From a checkpoint of a small encoder-decoder audio transcriber: encoder norm batchnorm, 9.8 epochs.
Rows from block 4 of the audio encoder of a small encoder-decoder audio transcriber, named by matrix and row number. Each number is 500 + 40 x the weight over its row's rms, rounded and kept within 0 to 999. All counts start at 0. Numbers have three digits each.
Before each channel's rows are labels from the 100 clips, of 14976, where the channel reaches its highest value: "top examples" is what is common among them. Only what is clearly more common there than usual is listed. The data: read English sentences (LibriTTS-R). In brackets: how many of the 100, against the usual share in percent.
# conv: width-3 conv (encoder.blocks.4.conv.weight, 96x96x3, each kernel summed), inputs 0-95

top examples: the word "and" (60 vs 31.2)
conv.70:463485495557544401510541516460532524542530520491497455448497433518484569564446484489464555450474442495505521477531557581508516467524537483543476446470502517537521505465458450530498551518462445573547484428560502472465580517495474518558425460509502524545531516450468527407510462540504523470

top examples: the word "not" (37 vs 9.2)
conv.33:506480538464510477490450514440531471464511522448485527419464511531484470535565510489581503487491510456486506463511518383554448496544476408542406535498530542569460480475517455542493473506466517472494474489508494457597560545533529436486471523542568528492472482551578501477491457554472507468

top examples: the word "with" (33 vs 9.1)
conv.30:512576527477477544433499479481462556482499442509539550483442482510498443454523485474545576523512505481470542477432586452458528463496477579482460572466475499484501498455458452427485497519489546425529505476526512509489490516480515538523520393575484479531562496424486511499467475427532557559

top examples: the word "was" (35 vs 15.4); the word "his" (27 vs 9.8)
conv.54:432460453430435552480504476439489488437477509510470459547461478516483551552489505469442433503480416479533481527508540484531413550524542455445490503474486479494456551454580552505478477511555446531566439502436517533545514459526497489500433458503482512429449475484477474526407529522506471513

top examples: the word "not" (27 vs 9.2)
conv.39:546400503498460564504475520442483492478562495448507588553499516503510435475517509531532453544508455493484545555524437445564473507577419496485408556472494537557389512563497539510505477510559499490493470496466456537532480486526491514470457518490494502483451529521564444559513513518517548474

top examples: the word "you" (40 vs 14.4)
conv.1:483473498536463472489457462456454458560500414435516496476456508508459526478485514566445475514427521536468435504595562492480469484500484452483516517529399561489509524492508488543444454517548518531530460395539451504491512482478456477488434460522501597451519505456481474432498507463542506547

top examples: the word "is" (27 vs 10.1)
conv.4:509551533525556508530501432530489579564471501555519477452573555511546477479558543463455521535508623534520483491508518504481579493470539551481505456569529479450535482495510472505455595509526465481488534490509478481491485496497499516498520514516453457603568556440557491480582497506541450506

top examples: the word "is" (28 vs 10.1)
conv.56:506561545481549442524448428561471538534488511513490475486544495473558438484533600479505516529508565513531492462458502580551563486533609524477467439540591446422499476498482497446455505484587483499432506506527513490490468477448517516481501534543506451558522567493552498494516487502491488506

top examples: the word "for" (31 vs 9.4)
conv.67:445451468530442499488517457468512502480547425454466473454466431455490434461496480505484483465515466549536513516528502460545502456449511545517481423484510524515490552464528529507456486470510484428514549422490436481497438486495470462548377449511514539525540518444507456477447499427568559434

top examples: the word "was" (36 vs 15.4)
conv.84:536493550547558524455502503561495518505487453530542474492553537501515582454486539486454563524481536508552516548465531501467495484494552553480530520533532480438520555491511497532520546529542588510543497541537522504527501553390558522492595476583421483510514552440564504546554449507475531491

top examples: the word "is" (30 vs 10.1)
conv.2:463544513491544511476448455528401511458465480547445479496511477433523520535499579489474448489421496494470430441484516506514549439499583492428484419525537423468461406429527474518479500481540526557394522497484512459505488461477505483479489521528475494494466512531449458536459495510450477481

top examples: the word "as" (26 vs 7.1)
conv.60:482506451451493447508436482479473549503495538504422462527465461518526490492407517502539460492552428497494489428470529505487536502488502455449556455432508501471454473503495534500580451419514456502468489507446573447482432414514459471486440522466570453506495477535442471526400513517487466509

top examples: the word "mr" (28 vs 2.1)
conv.41:480472471540478570398488467504464505468427472451490526508486556463447460423497444462477426497450520431519443487390492470482567444561453586481512470490497499504494471474531538474508488464465517495520554441514460516542496455481500488483498445526452475481505482460411539573478503453529511494