Weights of a small encoder-decoder audio transcriber: encoder rnn lstm.
Rows from block 4 of the text decoder of a small encoder-decoder audio transcriber, named by matrix and row number. Rows with one number belong to one neuron. Each number is 128 + 32 x the weight over its row's rms, rounded and kept within 0 to 255. All counts start at 0. Numbers have three digits each.
After each neuron's rows are labels from the 100 texts, of 14976, where the neuron reaches its highest value: "fires on" is the input token at the peak. Only what is clearly more common there than usual is listed. The data: read English sentences (LibriTTS-R). In brackets: how many of the 100.
# fc1: MLP up (decoder.blocks.4.mlp.fc1.weight, 768x192), inputs 0-95
# fc2: MLP down (decoder.blocks.4.mlp.fc2.weight, 192x768, transposed), outputs 0-95

fc1.211:110090193139119161113125151194075128106106127133142121078096137068086174132125118150139198087159136150173112099072101138119106140071085125144119108115155077171106157089095130125139108092109069169093146136095163125102118134087126183161089131123094148146117115104133156066135174174130130093
fc2.211:186089134146126146142101067145130129090140157114149135134171125163119141120136135119087118132070131113101134101094101092152139162125105149189152123158179177078130154085184112100097130128152078168114098158110107105170161131145140117208145110161105086096117127093179127113131166129130089136
fires on: "g" (68); "r" (10); "l" (9)

fc1.529:140118127092128100192117106091050065094149091148158100135177149089123140147155165175139053112128129132127111167120141131152156188127111081150180131116157127092058145159126106209119134023103102149122140137034150172106110194186097172145130120109135118072135109106107114180109138104158137084
fc2.529:104159156194122078114068075135132160153139143169103136076228105163106126112069112072157084179130079104146086173151130084168114097144088099116179100146179154099145133144120148113136126177183112160153111107123052128078181099114138162109069113150130085159173211105146122146128121155149118089
fires on: "n" (63); "o" (25); "v" (7)

fc1.259:109113069183132079090124154114136171104080184127063130147180137108160139097147106116116145128195142154102144122086132053160135151166190170115091111160132061072095045143135136106184188101156096110185124144198118124184147145134093083141096120076107131097133140146143081131128155091126130128
fc2.259:134088080097130094101178127176119115173070137118128154152092128150166157234128156152117149091144119126135154167120089075176085114109149121123114149124135125065125209102142104175140116155140187139172136149118169167126154133151135145207112104104112132080125124151086090080082166061141157140
fires on: "i" (67); "'" (24)

fc1.86:093104152158130135112104157183153102130173112175131178089141155117079176106162133087133118206159080083115161160053092092115119092124114131210070185090165069112108136167080135117067099122119135133097142143097152066120106152160152128127123175138167128142121082091149110128116226102131103109
fc2.86:140141123119150108167129069095132070106130095143130112071117163111103118098166130142167145108178141177151171202145124164154109139098187104090046116201130130136163176100081141090126117096161086154108123114179099152147125129169149117106148103122145132111193136094136129125191170118125170098
fires on: "n" (44); "t" (19)

fc1.388:137139129120064131112120114130123122133121151124168112106186106153120093123134120120179138105141160180130136106099146030164159072093103103086134174153201194091144116083100106160122154169089089149091120129089144154171126107083154108149110148160152102156123132096123144107130130164168090156
fc2.388:196130122068178112128151082200098105119133136157091092098145128118123173075115145138105124110124161125125134100140126142099123124093172034133084110195184115113133116133109093170117055090108116109114101140104100135088170158177084162128232116093131106139134122153120142098128079092154149117
fires on: "l" (27); "c" (27); "v" (26); "u" (7)

fc1.64:115164039021200117177115074166070169089137102120123152100194109117111097131115115142204142096114168161131118122116147110141155208135122128120122175110050125154148136164113141183112146195126115107115069124107125160172163111119112109138125094117186182130197125124124174129137142163113138120
fc2.64:093096123143065088122108158148155147160137193128088156121100122133191109082151112086153106162152130093067041131139095120164134054060093181138144028143129134099128114156134073150103128173148169177123136115129145171152096150186152124172098103099108069102090149124144172157100145150184128104
fires on: "e" (98)

fc1.709:160150176199106143093095136148140082065140084094136137162068074150157094105100118119155107087118124131084134081140155163147095160141115113192105133190128127134119063147169147079115207109150139118082134141113119132125147140093157092065094122148167108172139158118112115152125102112119068099
fc2.709:118128099149125105096075131120100138116080108161130150116084137090101167179170144160089160183120151127102203157112112057080123136151129068070151108094155128110100127129164172145124166171103097128167095202092106142200164108122152112118118117128095113134106143182139103103117165064126168159
fires on: "d" (100)

fc1.260:125129065163125173133202089148146114083119113143163151120110052101187075161123081149197117098102128150045148122119149069092129171110108201138088189136159095128127152118153120093144117145141170104177155068108114118125099110115102123133110152088147134152154151109108082116050164187161129134
fc2.260:074121114102117173111038116118150151161168132146058103128152145131111167079117146074074138167100122128153105140135138129128171076123088122146107118153129078184102090182125187179128173098115142135145160182159084172150100109130138128162098116085067120089117155150158159193196130160123103109
fires on: " " (57); "n" (42)

fc1.189:079180114134195075144142147147106187066100184093121143149199142162144107078104133154132102139124174125105110105150112100137139151135077192170095139131143096093097129121119129137161108131112144103132115074181073152190131149138087143119050139151045139122182100174155069129060142135105164145
fc2.189:122151112136118091077155097156090159108110104090184137074135111116078080166116144151117142152175097037083105080139078129113115181159124104103143096100107169108117125126137148093146091152127083122113113107041135098208134114089101060122114149187158132122144090079113148137160192175155138147
fires on: "q" (61); "f" (30); "p" (7)

fc1.525:129157142074161149172143142181100119120127140135117131196160138125135127112122170096144140104094133149174113127160123149129156137102120141155082200186111105131124155150088137095179178111105145117100082055154127159135088134101110162117142134183097176153182138143125083181139094167145096112
fc2.525:166144207155047088172191195084109091093100062149173101133115137167176129165124126193125158134138097116091145105091144152151142140128120112098177073138105103110172179121085139101113186139090092114134071178101092112131212080146146137165141115109152070156087101146123163097151104121108130097
fires on: "i" (71); "b" (16); "u" (13)

fc1.745:156081122159127133108095101125170122134128163126101129134149081163166132143165093110110046115162121151115123060124130134088083173135176166220105099191148115084126093100158113168127120098141099104065064122142086197153123141096070103127135141159122129098134144166148113164047134108144141123
fc2.745:083121159138123179229118149076155092095116098099129121111202175118132102104108045146099162133118199123144113138106141123153109150181066143123139091101149080144098138100132140062127139102077175124144144141111058144095143108088172182106130098097132100152183099139102136075160159171104195125
fires on: "y" (94)

fc1.413:127092105127151113121099147115122214150183146111083139159162132058111084050100139064168117134097143172136098132100156121141216117111155140125123147146092171178183145135128099153168080138157164105116109101125115124162088130155074158110111118116117117199143082080160114119095106157096040135
fc2.413:124133123146141143110092134109138131157152143125147106096111122146175130167120105150118079125174161091087141157097145128112096096132145138115123084125109135128125080089157151112031186172125147143141127159139071145106122165123142159094159082142170038175095098135125134077182107089140133090
fires on: "l" (66); "v" (18); "w" (9)

fc1.74:174124142149041138158135061121101095121114093088145127149164103091120134148096116159112173070110146201085060090109149154136144090119181167089104133139084149116135143121126122170047137109131134090154137117121105108168123131150130144093151158147126166142113148105087190165128117087077101088
fc2.74:062110170109202086090100109115105175162074196153116102138172150178170135108072108079136123161085129104185131130147138104114129115136125090158159126128176089107107106151117094075119164130136153152157103144171155159087129102118139200154119111155077055139137135145154083125055133112152084079
fires on: "y" (82); "h" (17)

fc1.119:106104177104136189101076103122148137083167192134173112150124092097124083067157094090143085158116190117174142138101134111116174152120139154141105159122193155076163102121139122144160146188127154124141139147095087134097054165066066117129151077090105119161149159167169106102159159182141158101
fc2.119:134184117072175145117172113110127148122136135125130134142119109128081160171049106144122164129063122118114081106115085142090176198127112124115080153150129126156099179138109192109130146061081124123160132121132133128141106119137154104111115127121083136089194131123136074169118154155094156113
fires on: "g" (93)

fc1.48:101122137097149154145149176112113176193089129094106169091200139126100088156176146111140100113119112197110165088134125118144082125093113131103090134124069109098175123138160172141079144139127105129119117167184128153171144158169142078148117132110114128146099082099059089135196126124134125131
fc2.48:150124104150166114165126127154181095139084137130087169159069065152143141136172116147149131155135102067154122139133119139169118125124075099110100141142061117100131179173098138141147073127109097140133160097114146103083099163115176061144114078110120147136090174064190114133170182156151201153
fires on: "n" (43); "a" (21); "d" (13)

fc1.200:149128057156151141166116169108107104123122102137087129131212159109141113051060125116109119136106185154151083142101168146115161150148154169114106126124116092173116155185070143105155126131152244088120142138128145155089130101071130176101113095121151111155127125133120102116126106144104076158
fc2.200:165091117082163078132060086185076179139132065172169143089069081099103133146130137159118172078109119122114158125164111104140150102108073084119155218178136130155102172166150158176094127170125127132108100135123146165144172089149151131142157117166127132101102087122133113143065149119177116166
fires on: "i" (73); "r" (25)

fc1.390:140191121149191076054128153177110157120138173104109082135108113176153059141118155116146092135127177142078059119129129124076138166120129170148058088092097146160112079128122086154090171125107109117112115117190048100137111144148117136099041100115204129139113070098094107117105088102124121138
fc2.390:116065108137158192106098076090176101189142076138124151125103127098097172134157138095138127137142087093153177153153146163184119133138156102115091146136167117126149088134142206152114077111124160145136161161121203173112105155137113079171191166092085098109134146142103139122113168100201148152
fires on: "a" (87)

fc1.626:126132121143105138099192172121119142076156133099134087061115117087134101118085153117116197076109096139080105131145096098107113147138134138125121109080073107112153090042103091174121119110078080158120133111099146116180112104124158184084133090110094175155151128156142143172130135135132135167
fc2.626:154065105150159107108180120125164171108107137134160105150144157090089183110103126128096122139106104130067141139059134115124126126136140095185163093123116138108087203182121105132054173074129168137143151125137161171133112109091098165169128072170118121133125098136127130132083135140164132084
fires on: "a" (36); "g" (23); "o" (13)

fc1.167:153115140136172144144051118100110140148132120152119127086137127114036109072123142121142092108106119137119181111128163128150131132159091128119110102120136138128140101169128113149172176141142145102123090142120148199126149162133152057102126098130089099179163117147178138086074219124101098140
fc2.167:104172090122156130124144077070146193086132171109141143125116125091083084130117143163125154124156175090158134139082108121109103133155150160143103144054095082081110076128126098171150152137137105155212092129135037147195129155134077137100176159118121133199140074135158121123164227121164095082
fires on: "d" (100)

fc1.609:102110131123155184084143127173139150029115134064133108130079069109105101134126086135134122116109112153083101141096151164144157144115078142153091132103143154149157105144095143115154134239137124134155107112114117097164052158120111076143084107095080129140137156110201131163089126158144125066
fc2.609:184149139092192074116115146140116144110133104126100169138157116165100100193069172162077160101075131105141112139117083115121136144124132060142139113161134142174102170114143161168124111113063159148138135094173148116144127143148142150132083178133126133058208130085050089147172151116125142135
fires on: "g" (83); "c" (7)

fc1.116:127133109118143155136094089143100154133125148122170114134136107104089094122115146110178150097094191164176126114123106135094165146130148144135134189132152122150144133128130115145158095092130175084118144119098131159110076128143140136056116166120130102127137130122156103159083187147059116155
fc2.116:121136047202110135147119182157116173129168091131101111127102129094092141139106149099143159083153103156151091107096159152127179121129198103096084134140097081134117150170127119148126172212162117099136112162141127121105154118097110169082113074150097144124087063103130116137127100067124091066
fires on: "l" (34); "d" (29); "g" (19); "f" (15)

fc1.221:108112104129136184079143100165134119034120140069103134169096078128133088125155082141154121085116173136103095164094124147137130136118134151144086167119105111077134124121102126171130100204113146126160098074145118114130069136157114131146117111074045137103127130125210087116082121142173141075
fc2.221:198139108147148074091104098149100108155152111131128168144154126160106102211094170143067155105102116126170107129160084108117114139143135069151096144144144160188105172118158156122103128076085129125105160107183156119094125139174161127130092174135186115081196124089071098138201125118094143141
fires on: "g" (53); " " (42)

fc1.414:116148101195204134109165165092126226148132136142148088121106122161121127092206105118093042151142109130122156156131077040156103136134170148090095125146103153131107122128141144113172136141132073136066136132156107073138090112169144109053119151128140094167169137117073069157123117188107098183
fc2.414:120112113025111185140166158140132066127120133148151149154064129110109135177141129158126218115106121155109119134136128194177105104083151084104093160110125059149126163201136128135148118073094125109114174101130143163137100158120189127115139107116095146130093103095133136118146144157154153123
fires on: "e" (53); "d" (40)

fc1.442:103110101117089103098147121172096109106156077071191151042136095148149156160091137169113124115173113206148141115160149170186098135137147155075134147167127093099134128121096118181129162137093114098170177120138114148189098143139086141176181112078140117126104190155122133138103143096069104073
fc2.442:114157105150101050081136104122129177138090166148094129158128111088131131094096152136106108150107072152129096126158093109088191092128128149127101082142141125062047132144079146152144152100139141130151130046127068090158146104133098180170118061136113125143144125097158079119110152123129138091
fires on: "l" (37); "h" (30); "a" (13)

fc1.222:122091100097112126111065096140164148140134166108101114151112108139070157149162174144118141165125130161150114137126144088101176122108166132135125111161077139136142149207154104190137140180108153131075099143115148149170071170130103073106120154122115144093118089152119065170060156068181127115
fc2.222:123212093109087178113164123087174103113146097143137103141157107131170104079118120076120123101144150146100121113112171168102128135147154126124108155084158076132137108151133139154129063107147109110090181148074155109049149122130120180147134154079128087140078188170154170069116134185105104101
fires on: "g" (84)

fc1.457:119087075110099103101112094068161127083126166088133122164124119090101129123146118088139114137131227111139099048091145131134159143114135191147079186125113124103122102096115119119153157142127143128101074090132107177159068139159088076151136118089160168163147120166161134154071184158083146122
fc2.457:131160189106102116105101094120128142098089074169180139138116087112098118170153127186187100147102108110144137081103120181120106104093163188099096156166153142164110066092103170171159130115131061139126099127121109154171129087144101070166105087111143169130125135088177159148167161174082108142
fires on: "e" (48); "r" (17); "l" (12); "i" (12)

fc1.350:124101202122139133162138060147123098144155104154154089137133137084119101119126087142175191137120150110113112149086128180100169142099048146174161144138187095147200132134087106127137092112122088115120131137180136171077160137130155207098167089079182195110159105065118131108179132127167164119
fc2.350:121108127200171071142137088087136174135119109108081123135182173167145156097099102110104032145117160126074118116135104096114098144157099108140144124126124159099184153081199145163113097200137111156104119143161099139186160133053101126131145119159123150110177157150136136127142115119072110166
fires on: "n" (49); "'" (40)

fc1.127:165170114109087126168141137166124130138092137152167101141129113090112161087144144044128102118148179152162039135152166085127173140144130145110074124105162089139154159165154095064153152138179153057120115100127096110112141077129085147157134121106139158106145176158114163134110153112097080098
fc2.127:150083132075179112102029088135102115157120118150131169134144102137113155106111143194123126095090079155129214139163120156127147123110132133129108137163174149128087100110161141113115141124126127121090140092187097172123100156155134111147161026165122113139158123107185087116208109106168089138
fires on: "d" (87)

fc1.459:109116151129079104086114134147127157100107164089078118190132131100109085058184160069134103174158161136120077103103108144109164131134182156132092108078141154171151087105088070206166165144150099138133049151172158135198131141195064087155079169101109176106113092098131159136091160136110110124
fc2.459:152104139114111185099132084150135119105125136102159134094179083120127163169130108161139137098151146105135104141097130124134135195129082050091093096150105172133096099166146186075101154087121102108095205133111154093131093101096125057123146088123165081083166123091105150158189132129110150098
fires on: "i" (54); "h" (14); "v" (12)

fc1.494:150136172133081137168119086162084160143166083074132158103123151115227076201121188201102132145129112109181135118161186116134136130109105165139148094137108136139180107202083074146102125079141139123097144149123129159133140179152117125102233140113133091122140105184124121137163174054130142165
fc2.494:088113139148094158112128161069169165141132121107106159102167075162126141097177104142123119130141154102093124096126094107151155144133085117115137108128125129080149086139086140163131157184142132111115128109084138166141076138096135129137097101107160169125145198185189079147097128166129162185
fires on: "t" (96)

fc1.606:127123106099097095189165129146158099081058139081123110182179124141110146163128158160117127046128116117133175149165160120142078123158166141118135109127048072158073144120131105208145123155149135098145123152126146110141130112107111126084076116117134119126114116107118084137139127033096112071
fc2.606:104158147139125178134151115111191118106183137078148118123140150155091074088094127132178109169154122095107085125108138183112106143154121091168126118047158097069113078111132131120138051087107141150135168100129118079121141183115144154048169188126152111171139102088156155104146123141130172108
fires on: "a" (36); "i" (35); "b" (11)

fc1.35:184209130167157146116140149073171130125108179137119078100118119140115202140157174104149172133108065197088156170164114121094156150125150163142111126100093138074159105089167127141125142156144058186190146150228142106130128114124120131144102145091121070163159111111045146164100131088181139149
fc2.35:153127093127151137134128175127091061123116121135107144140143123100125149122114121166156151191140084125160176141126128159180150111121111106067119168115075113127103167167103154138161090092075125110136179104098127123167096167119208116113134034118114149127124157088174093116189173114154139158
fires on: "d" (98)

fc1.684:067143117078111120165102098105130204077140115091121130160170118099089149090137124116144119119135170123145117107163149152115135110151144185112092173127107126148124081117083153174170126152132134103111034125121115168144108100151049103136095130081077136097217109109164117134126185191130101120
fc2.684:133136123143179178125100059170124153150112150154100162125143114050062106097175163188128136118063102143162158164141149131098093142142144182100173178120132144155090060168145116142166126093172113097153137111100142137157061092061172111068121107177095168216136126118182128170178180111145085102
fires on: "e" (49); "o" (35); "i" (16)

fc1.485:134170095134128149145137040131159109122110102119096124154100067139152134174141087133137125114095094126170154117122142157088081151117129121138105171161089036132065120152126143139134109104155141086069108081081093176130063147069096062095143152136088145138169117132104168130081200164185114062
fc2.485:083118105198076158160152100104133169139192094153122120068125063099210141133144110040145128152149131144072160108132099140122138151100093123121128147162145078148133129150160149055080126128182096135136198076098091155117068139110166087077136112164095140080152165168164159165079108149146137079
fires on: "n" (99)

fc1.25:099117117095156116157105112135089136120178156116108124110140111119146092137082112125146153137182170165138105098119150036125143164130167152108079140056099138120146126153138050176122162214168129112125096169121141114097152099135072088132097065091179187192162125183175144126136147137129093130
fc2.25:148111135185124146142062119098181157141169167151110141134126184152167144044214115105129104109094172144123201159098134111128080080123138146158174137125143126083140098131100148115140141141081162131115118134138182188136127150148096159129190053134070099167143137182182182135150116134133127122
fires on: "e" (57); "r" (14)

fc1.472:176121154081039079136165099135100136123091094143149130091152101140169087160121160157166119045097161166088119088103130157146149111160143187107198156131157148131050132131103108102148116126065054139161129111138083155138161156119153102135171138106143134094133130175143128156094094137125134048
fc2.472:116100115172125069108066079155081177142142165125106129153211148120105151147076144098101133123143082160121086082143149078106154081163147115112184195093141159152098115119135152084132075164190143138124127116148111082121165105143042186139106099165121133165137153129162106122083105149087071130
fires on: "t" (23); "e" (21); "l" (15); "m" (13)

fc1.469:156102081106132143137102055125123128106105175103104133135101055165095157141145095140143127117158132151163083088113134114119114201125095155116091136180117091087145133169098094107136151074130111109063105066113052135132099145103109065135153177111119161095181128181134125160043163141104132107
fc2.469:103097136075091075163110147113110140071180147127157152147152090126106183142107102091165093140140140153110110064139131157137164138101115085127104176170160137129131129110098158129172087111143093144130157059172159114157121150147089097149145103101157145083201143043152155176131077182076144137
fires on: "y" (79); "n" (21)

fc1.73:112072093165147172134016108103169177147168138137112123136154078065126126137150104079126089140162201138096132076118126073130166134122120205125036132168128079111168091097140111136104173130106144116112084139135078228169135147163086091113123111087121097055149111169107084151032142161148146177
fc2.73:091104164122112141092174183134067133136164190125151158099073157101118143118129129077115109189167076137109128106136105107162130139117158141140154111147185174108235172141114073169166042161142041155175113118099109083168185143101152115145155108155076196112121111124155138127124100133124132118
fires on: "d" (61); "y" (23); "r" (12)

fc1.398:046125117085107143116088139144093160127122126135149135085110134076134134116116101148160162097119139206135186114108104067096161161157101140124071076090167135113155155173132011113129208141193166079124119126158140147135146130175168125120133109092102191112105080157150087132073171129132084132
fc2.398:181162144099183127067177108135116078107105147053108113187152099184165094142116146088164124099115113134143095154135129130143116169091127113092110139163094160126147107095077176120143140104107139133085129084115125089063074127094103114200104164137142158065176201169110153078095103155089179084
fires on: "l" (69)

fc1.37:178107179160129142190157110167097119078137090115160107078138153063083061107107130191101120088138120144155097122157128215078138110103126128107127130117133100113150118170143110148133059152142184121149176153136114078179132127154148141170153131093128086149090095057179162127216127107138108129
fc2.37:109152133124117100104107138112171169153149146130106137162122081162148159181123125047152088140138164112149085126164132066079112117076145120126144074149139127111090105122093077086111221155151094137125071089128095181107146105103106111123112134133163125065141200176147132131053106132087158077
fires on: "l" (40); "p" (24); "o" (15); "r" (13)

fc1.583:148108171132111170129103124117083096126151166081116129149125121119146066148126119210121104078155101139123128118111158107130055122140132152095138119082101075159111158137145197088103092125141108141116096158169141159137071127094109184161128117090129127086115139170102111197114068106084187114
fc2.583:142102103141131145136086162128121133167103109130117208120132106128155130167104080124151162111099161143181128130053127135119160162177123094167205173130100149151081109073140159110092143207189122113133142107120088145121155098097135136176154092139167103108004127082138085163065107141108102144
fires on: "i" (50); "r" (24)

fc1.499:090169109152191161111104124077141075085092136146167160041126132186120101140143159171127137088163166087152155094205121190127203139138125082048156165134091116095117137112106143149145098103129149178173132158159108182164136132161150139125180132141118111162103084114130095122180113131170148148
fc2.499:199138102147102131160141185120171171131143157164108146138122076144123120152150137082150044191143137124152106143194163118091074080086107133121149137090091138135136159146138102163141143187162160134143116098113122117120131114057151097089086157099158154152115174097137143114105111156120176172
fires on: "r" (26); "a" (20); "n" (19); "b" (14)

fc1.568:164203114154147093132138149108126133124105135117116133137166117153112147082101109168151136074184131140122153070126161092151108145164151168153123120146138114139058051122083072132142207151143112119055101162134109166130179144121078081132129073127216184131097122128135088086045149067123102110
fc2.568:112089114068192095159178139094142100093158200072093154121140167209185111164090130124105103068161100105125091105147124108181091126148103070205178102156084140090120172109129119097129168113110076136079117111142127054168162168127132083141146131164157120150133087099073163125126091128134194137
fires on: "e" (40); "a" (31); "'" (26)

fc1.471:127183099169096120179159095118112102120079166133131143103142136160184125130106101135141107067109158109096143096132115109097139165138144170146074139100106064099125171110157126106155152112142147072152114154111101158118142125149107136094078105124112107156126070195152113142088209109105138117
fc2.471:138088198104133117138105165086135147118127103171168114085120119144123130203138148152146070154159085108123181092083157127104115111128133123117110096091166145122153126054136147143150135128121114082159084104135165165183160164159122079138131128154096082121154102149142156137158137163082106185
fires on: "b" (64); "m" (21); "q" (7)

fc1.274:116133088137157126160096058098155218139089120156141114093165093134158131120113132119159127079144132137092129089106123145155161132125186149166111206244034025074094131102181104143106114098159158106121101118126082126124148154149075104098139125116085096120128145119178114123070141130145100083
fc2.274:088135147116118144115151111067144170117116093174186125073106125119101114092114098130181111132172159107123179086134102144156150089103147127162137111095161106145134097125076137097132105158138107181181095117119141144134131167164033102191179122086130100118110163058200208140166084148154092104
fires on: "y" (55); "t" (20); "l" (12)

fc1.109:144096034152134106088156148163113151105130156121119161160147146115088161128068136127071151090098140157107091151142112066126199132133115105142070172181080108115103171149146136121151107129140131123116131127149139110152095103136160138087110159118128129111156149109151040168093111104096119115
fc2.109:108132147103102198118073061113175075162156163134102136128105125115130111138199100157182092162082117129109176141119137145087054140139117141107160069052207178150138087107097113125099150078103112126145131127135100165139100129133155132117133130123105121147165133160137159095158193132140180120
fires on: " " (41); "u" (30); "n" (20)

fc1.483:174166133095129152121113143097078128122114151162148182158159127096151166074067093110145108191123156141154145125142136141113084094114148122090133151099107134146062162093088147064177126207151119143110149145154151167126112099155153111114147193158142129093130149118138101138052100099138115112
fc2.483:114088113107110112119078100139116138115109139153156137100119185104152134163126184120147148113143098168191129125096119163104173118164146163147176150166146099194118077074121175040132114167140128157085077143141145109099155119163183151130117130151098087085126074112128139188154144123072111103
fires on: "r" (40); "s" (13)

fc1.360:126106158148125195170127064117146097128208097193132160204095102132155109117139134142110170102155129150113152081043148129173126111133121164094137116154144129176162171192158128165079101123135094135164098130144139098142116188138149137169144135145140129111089117113115071062170119107117090133
fc2.360:117175093187185081159126113082131151119117149106099157134175137114105129123090112083155105105070127157045174141144117053155126153134127111123109108071079133113131154132101109111120128133149115144146142095144100153088165107078118107141142105197131139069162142134208109076059145127108111141
fires on: "i" (35); "n" (23); "v" (15); "h" (13)

fc1.758:073138190110147085126124086124123134156114114129111132130095112141123154119174080083099203136105133131107162091133100103092103096162063110139075105083074113175163065109171104085164119172085199091087118131108113071142127182132083176082119177114142149132201123112107131164186127126113113187
fc2.758:141126091104168155142131170103153103141112134094144132150160128182111177108163076128112087166150198098155192122109110131118072183111092130167144131139105089129158095147172145138110143122099117134080103181174177197157082151082137128107157111119112153102115122197134133129132096124126151170
fires on: "d" (78); "f" (10)

fc1.410:094110177106172135137071135126103192064130149124150122124121156094108129088128121091137143153100144127164158157094163164129208079130130153112133152154088087082144127134118180155141140198115181117109143168135075129107071138112102145144130076126092140189154111166166114139118095124164118060
fc2.410:106138087109121106130141147141081124139131079159168110081185108089130191138102134096106164162108153158114154087144130047075131178177128148085128138083168140142124201144172180122181080157137152065113123102079157119138153124124152083117110155091090123075170154151090095127062153163099151186
fires on: "r" (56); "g" (28); "c" (12)

fc1.147:115129079111113102152120062152164143099130125095115156163152089126118140191133099164169146108106182105109178112129115113092104137135148154133082207109097076041069117130108144218112113150112174145155109125159119201132152145171088153161144154070130153120123136175133085115072137092180160090
fc2.147:158165150113132132105132106127109096134175118116123122144123135153049077105137143152140124157102067143178096119139130143116124151167097037144153159121135183174135108141119105099125120034134112106091163096147131052079146119092179101088142204171171145141168101083124146155172098179053138157
fires on: " " (77); "o" (13)

fc1.336:114107078214066113114123175157120213135130082133179140124140100087131134090100149069173127139148177182083095124101131079190177116111162170170114133180084113112118115141154122146148096183157197121144113126110121116148095103118125119093085108079173124077110112098188130176075117136093077125
fc2.336:112076101189127108149107121186096109143109113186151138058143136106170127119151143076117122167134064152075161087198107094138132166144111114127139093126211146128133180125141165139137089157121154112146105114077179162164173171132082080161116121140074116094118133092098171117130168137181143160
fires on: "d" (84); "y" (10)

fc1.751:183112139172119130116123144185130109075105151049085155159128113098125078106126148139102079114119092136133091112151158169170098109119111153143110157162079124144130121167143138137152140138097129116066151069138113083157112126100148107099083068160127107206146109133177089164064071096110094083
fc2.751:101148083116196066122063125064098150113106111146130178085123141147086137218089092177085158119121110147127195100103146087110111161168148097168143159104090102124104156141137182090144159145103050112152059179124127171224193144106125084121102119091152122160183107127150117151169179136087113135
fires on: " " (64); "a" (25); "c" (10)

fc1.231:148135153119131106120115120163122156110117100091137157161108130177124173194123094164132145107089119105118166151160122097160094158104133138188104127090124146169134113112154131177144173149142099147122099108143083104137101111108146104082077128145154158168195152159113129129131122052091096083
fc2.231:069129143105147146180179090075149090131095161118093125112085141125135163125109081168146178124100139078117082140119123145095143113097110147091177096130149074129148119153128106105109142101170174157127185141159169132159092172114105128121138142092079137129101116087098125114158154143236164101
fires on: " " (84)

fc1.702:157144114123098154163170163115159162150155104150117158126098107134157147105154095131136074136103162210169076130120147047160084165150137174137093081085094141180154134133129198088151134131111102144137154097117119131151013081189130087075132122124123106106123165103129154146091095179116117081
fc2.702:113110138120125096099079090148099136116129197125143098105138156138121086139141111194113180099116094145138145092044083153171176115119134023161121163091179120089087124150173129196104131093116115113129141111148114124138167152181135135187090087172097109105116100144101071160122158085122087123
fires on: "l" (99)

fc1.630:151141097184138130049120054149138133075111135100104118144087090117152142104131142124133128111131088089107138071104075147109152173112118118157094135176109134157152064138118179071114187094151077119129147099085107110133043100136083090135121162173162133168134125125109123176128128142151101119
fc2.630:050131054171128170148114132131160112145113048148133130157104191084096154144149095104176181146114166136122152151142129130167140146125124163092127123105140086166139115143074130155121131180119143175147123212073104184147147086091152150167148099047139183090095136138138152109126116121155176147
fires on: "r" (48); "i" (27); "t" (24)

fc1.532:192098133134111073119162161134119111175150093107148072123144111142127112118143110182146182112141174133144147088137183157106107124111101160115161083149167124165154182156118130177102093100175108080175095154148122150128100175083147098151132120115154129165158163191081118166141132074149191148
fc2.532:161131107176158133098092131115132184117093148096136146135170148177195166059127107092096153132112135124110130086127113073119168103144080149124109122094162152111140105124177203095133110127129130105074158098151140148147107157093070154178147081125162140100093136098141063090085082133193063168
fires on: "y" (49); "e" (28); "x" (16)

fc1.250:123110088072157150191126108121132147134112159133113152157126156128080136144148128132175087101132192150118169102143180137116115170157103207150112136102089116120178177173103070234153142162154136078101053157137087157165167095132134140133124107154092205167129082173173168163086134111066128137
fc2.250:138130121180094106079165118101134102096090112127165120129125164186131125141113142125114166107169114106135141149103094163162066157191135146125130117125125081062136120132061127134154165150105118142163090173073133155120220130172125144170164130124108125104119122150148161071152124069134128102
fires on: "q" (96)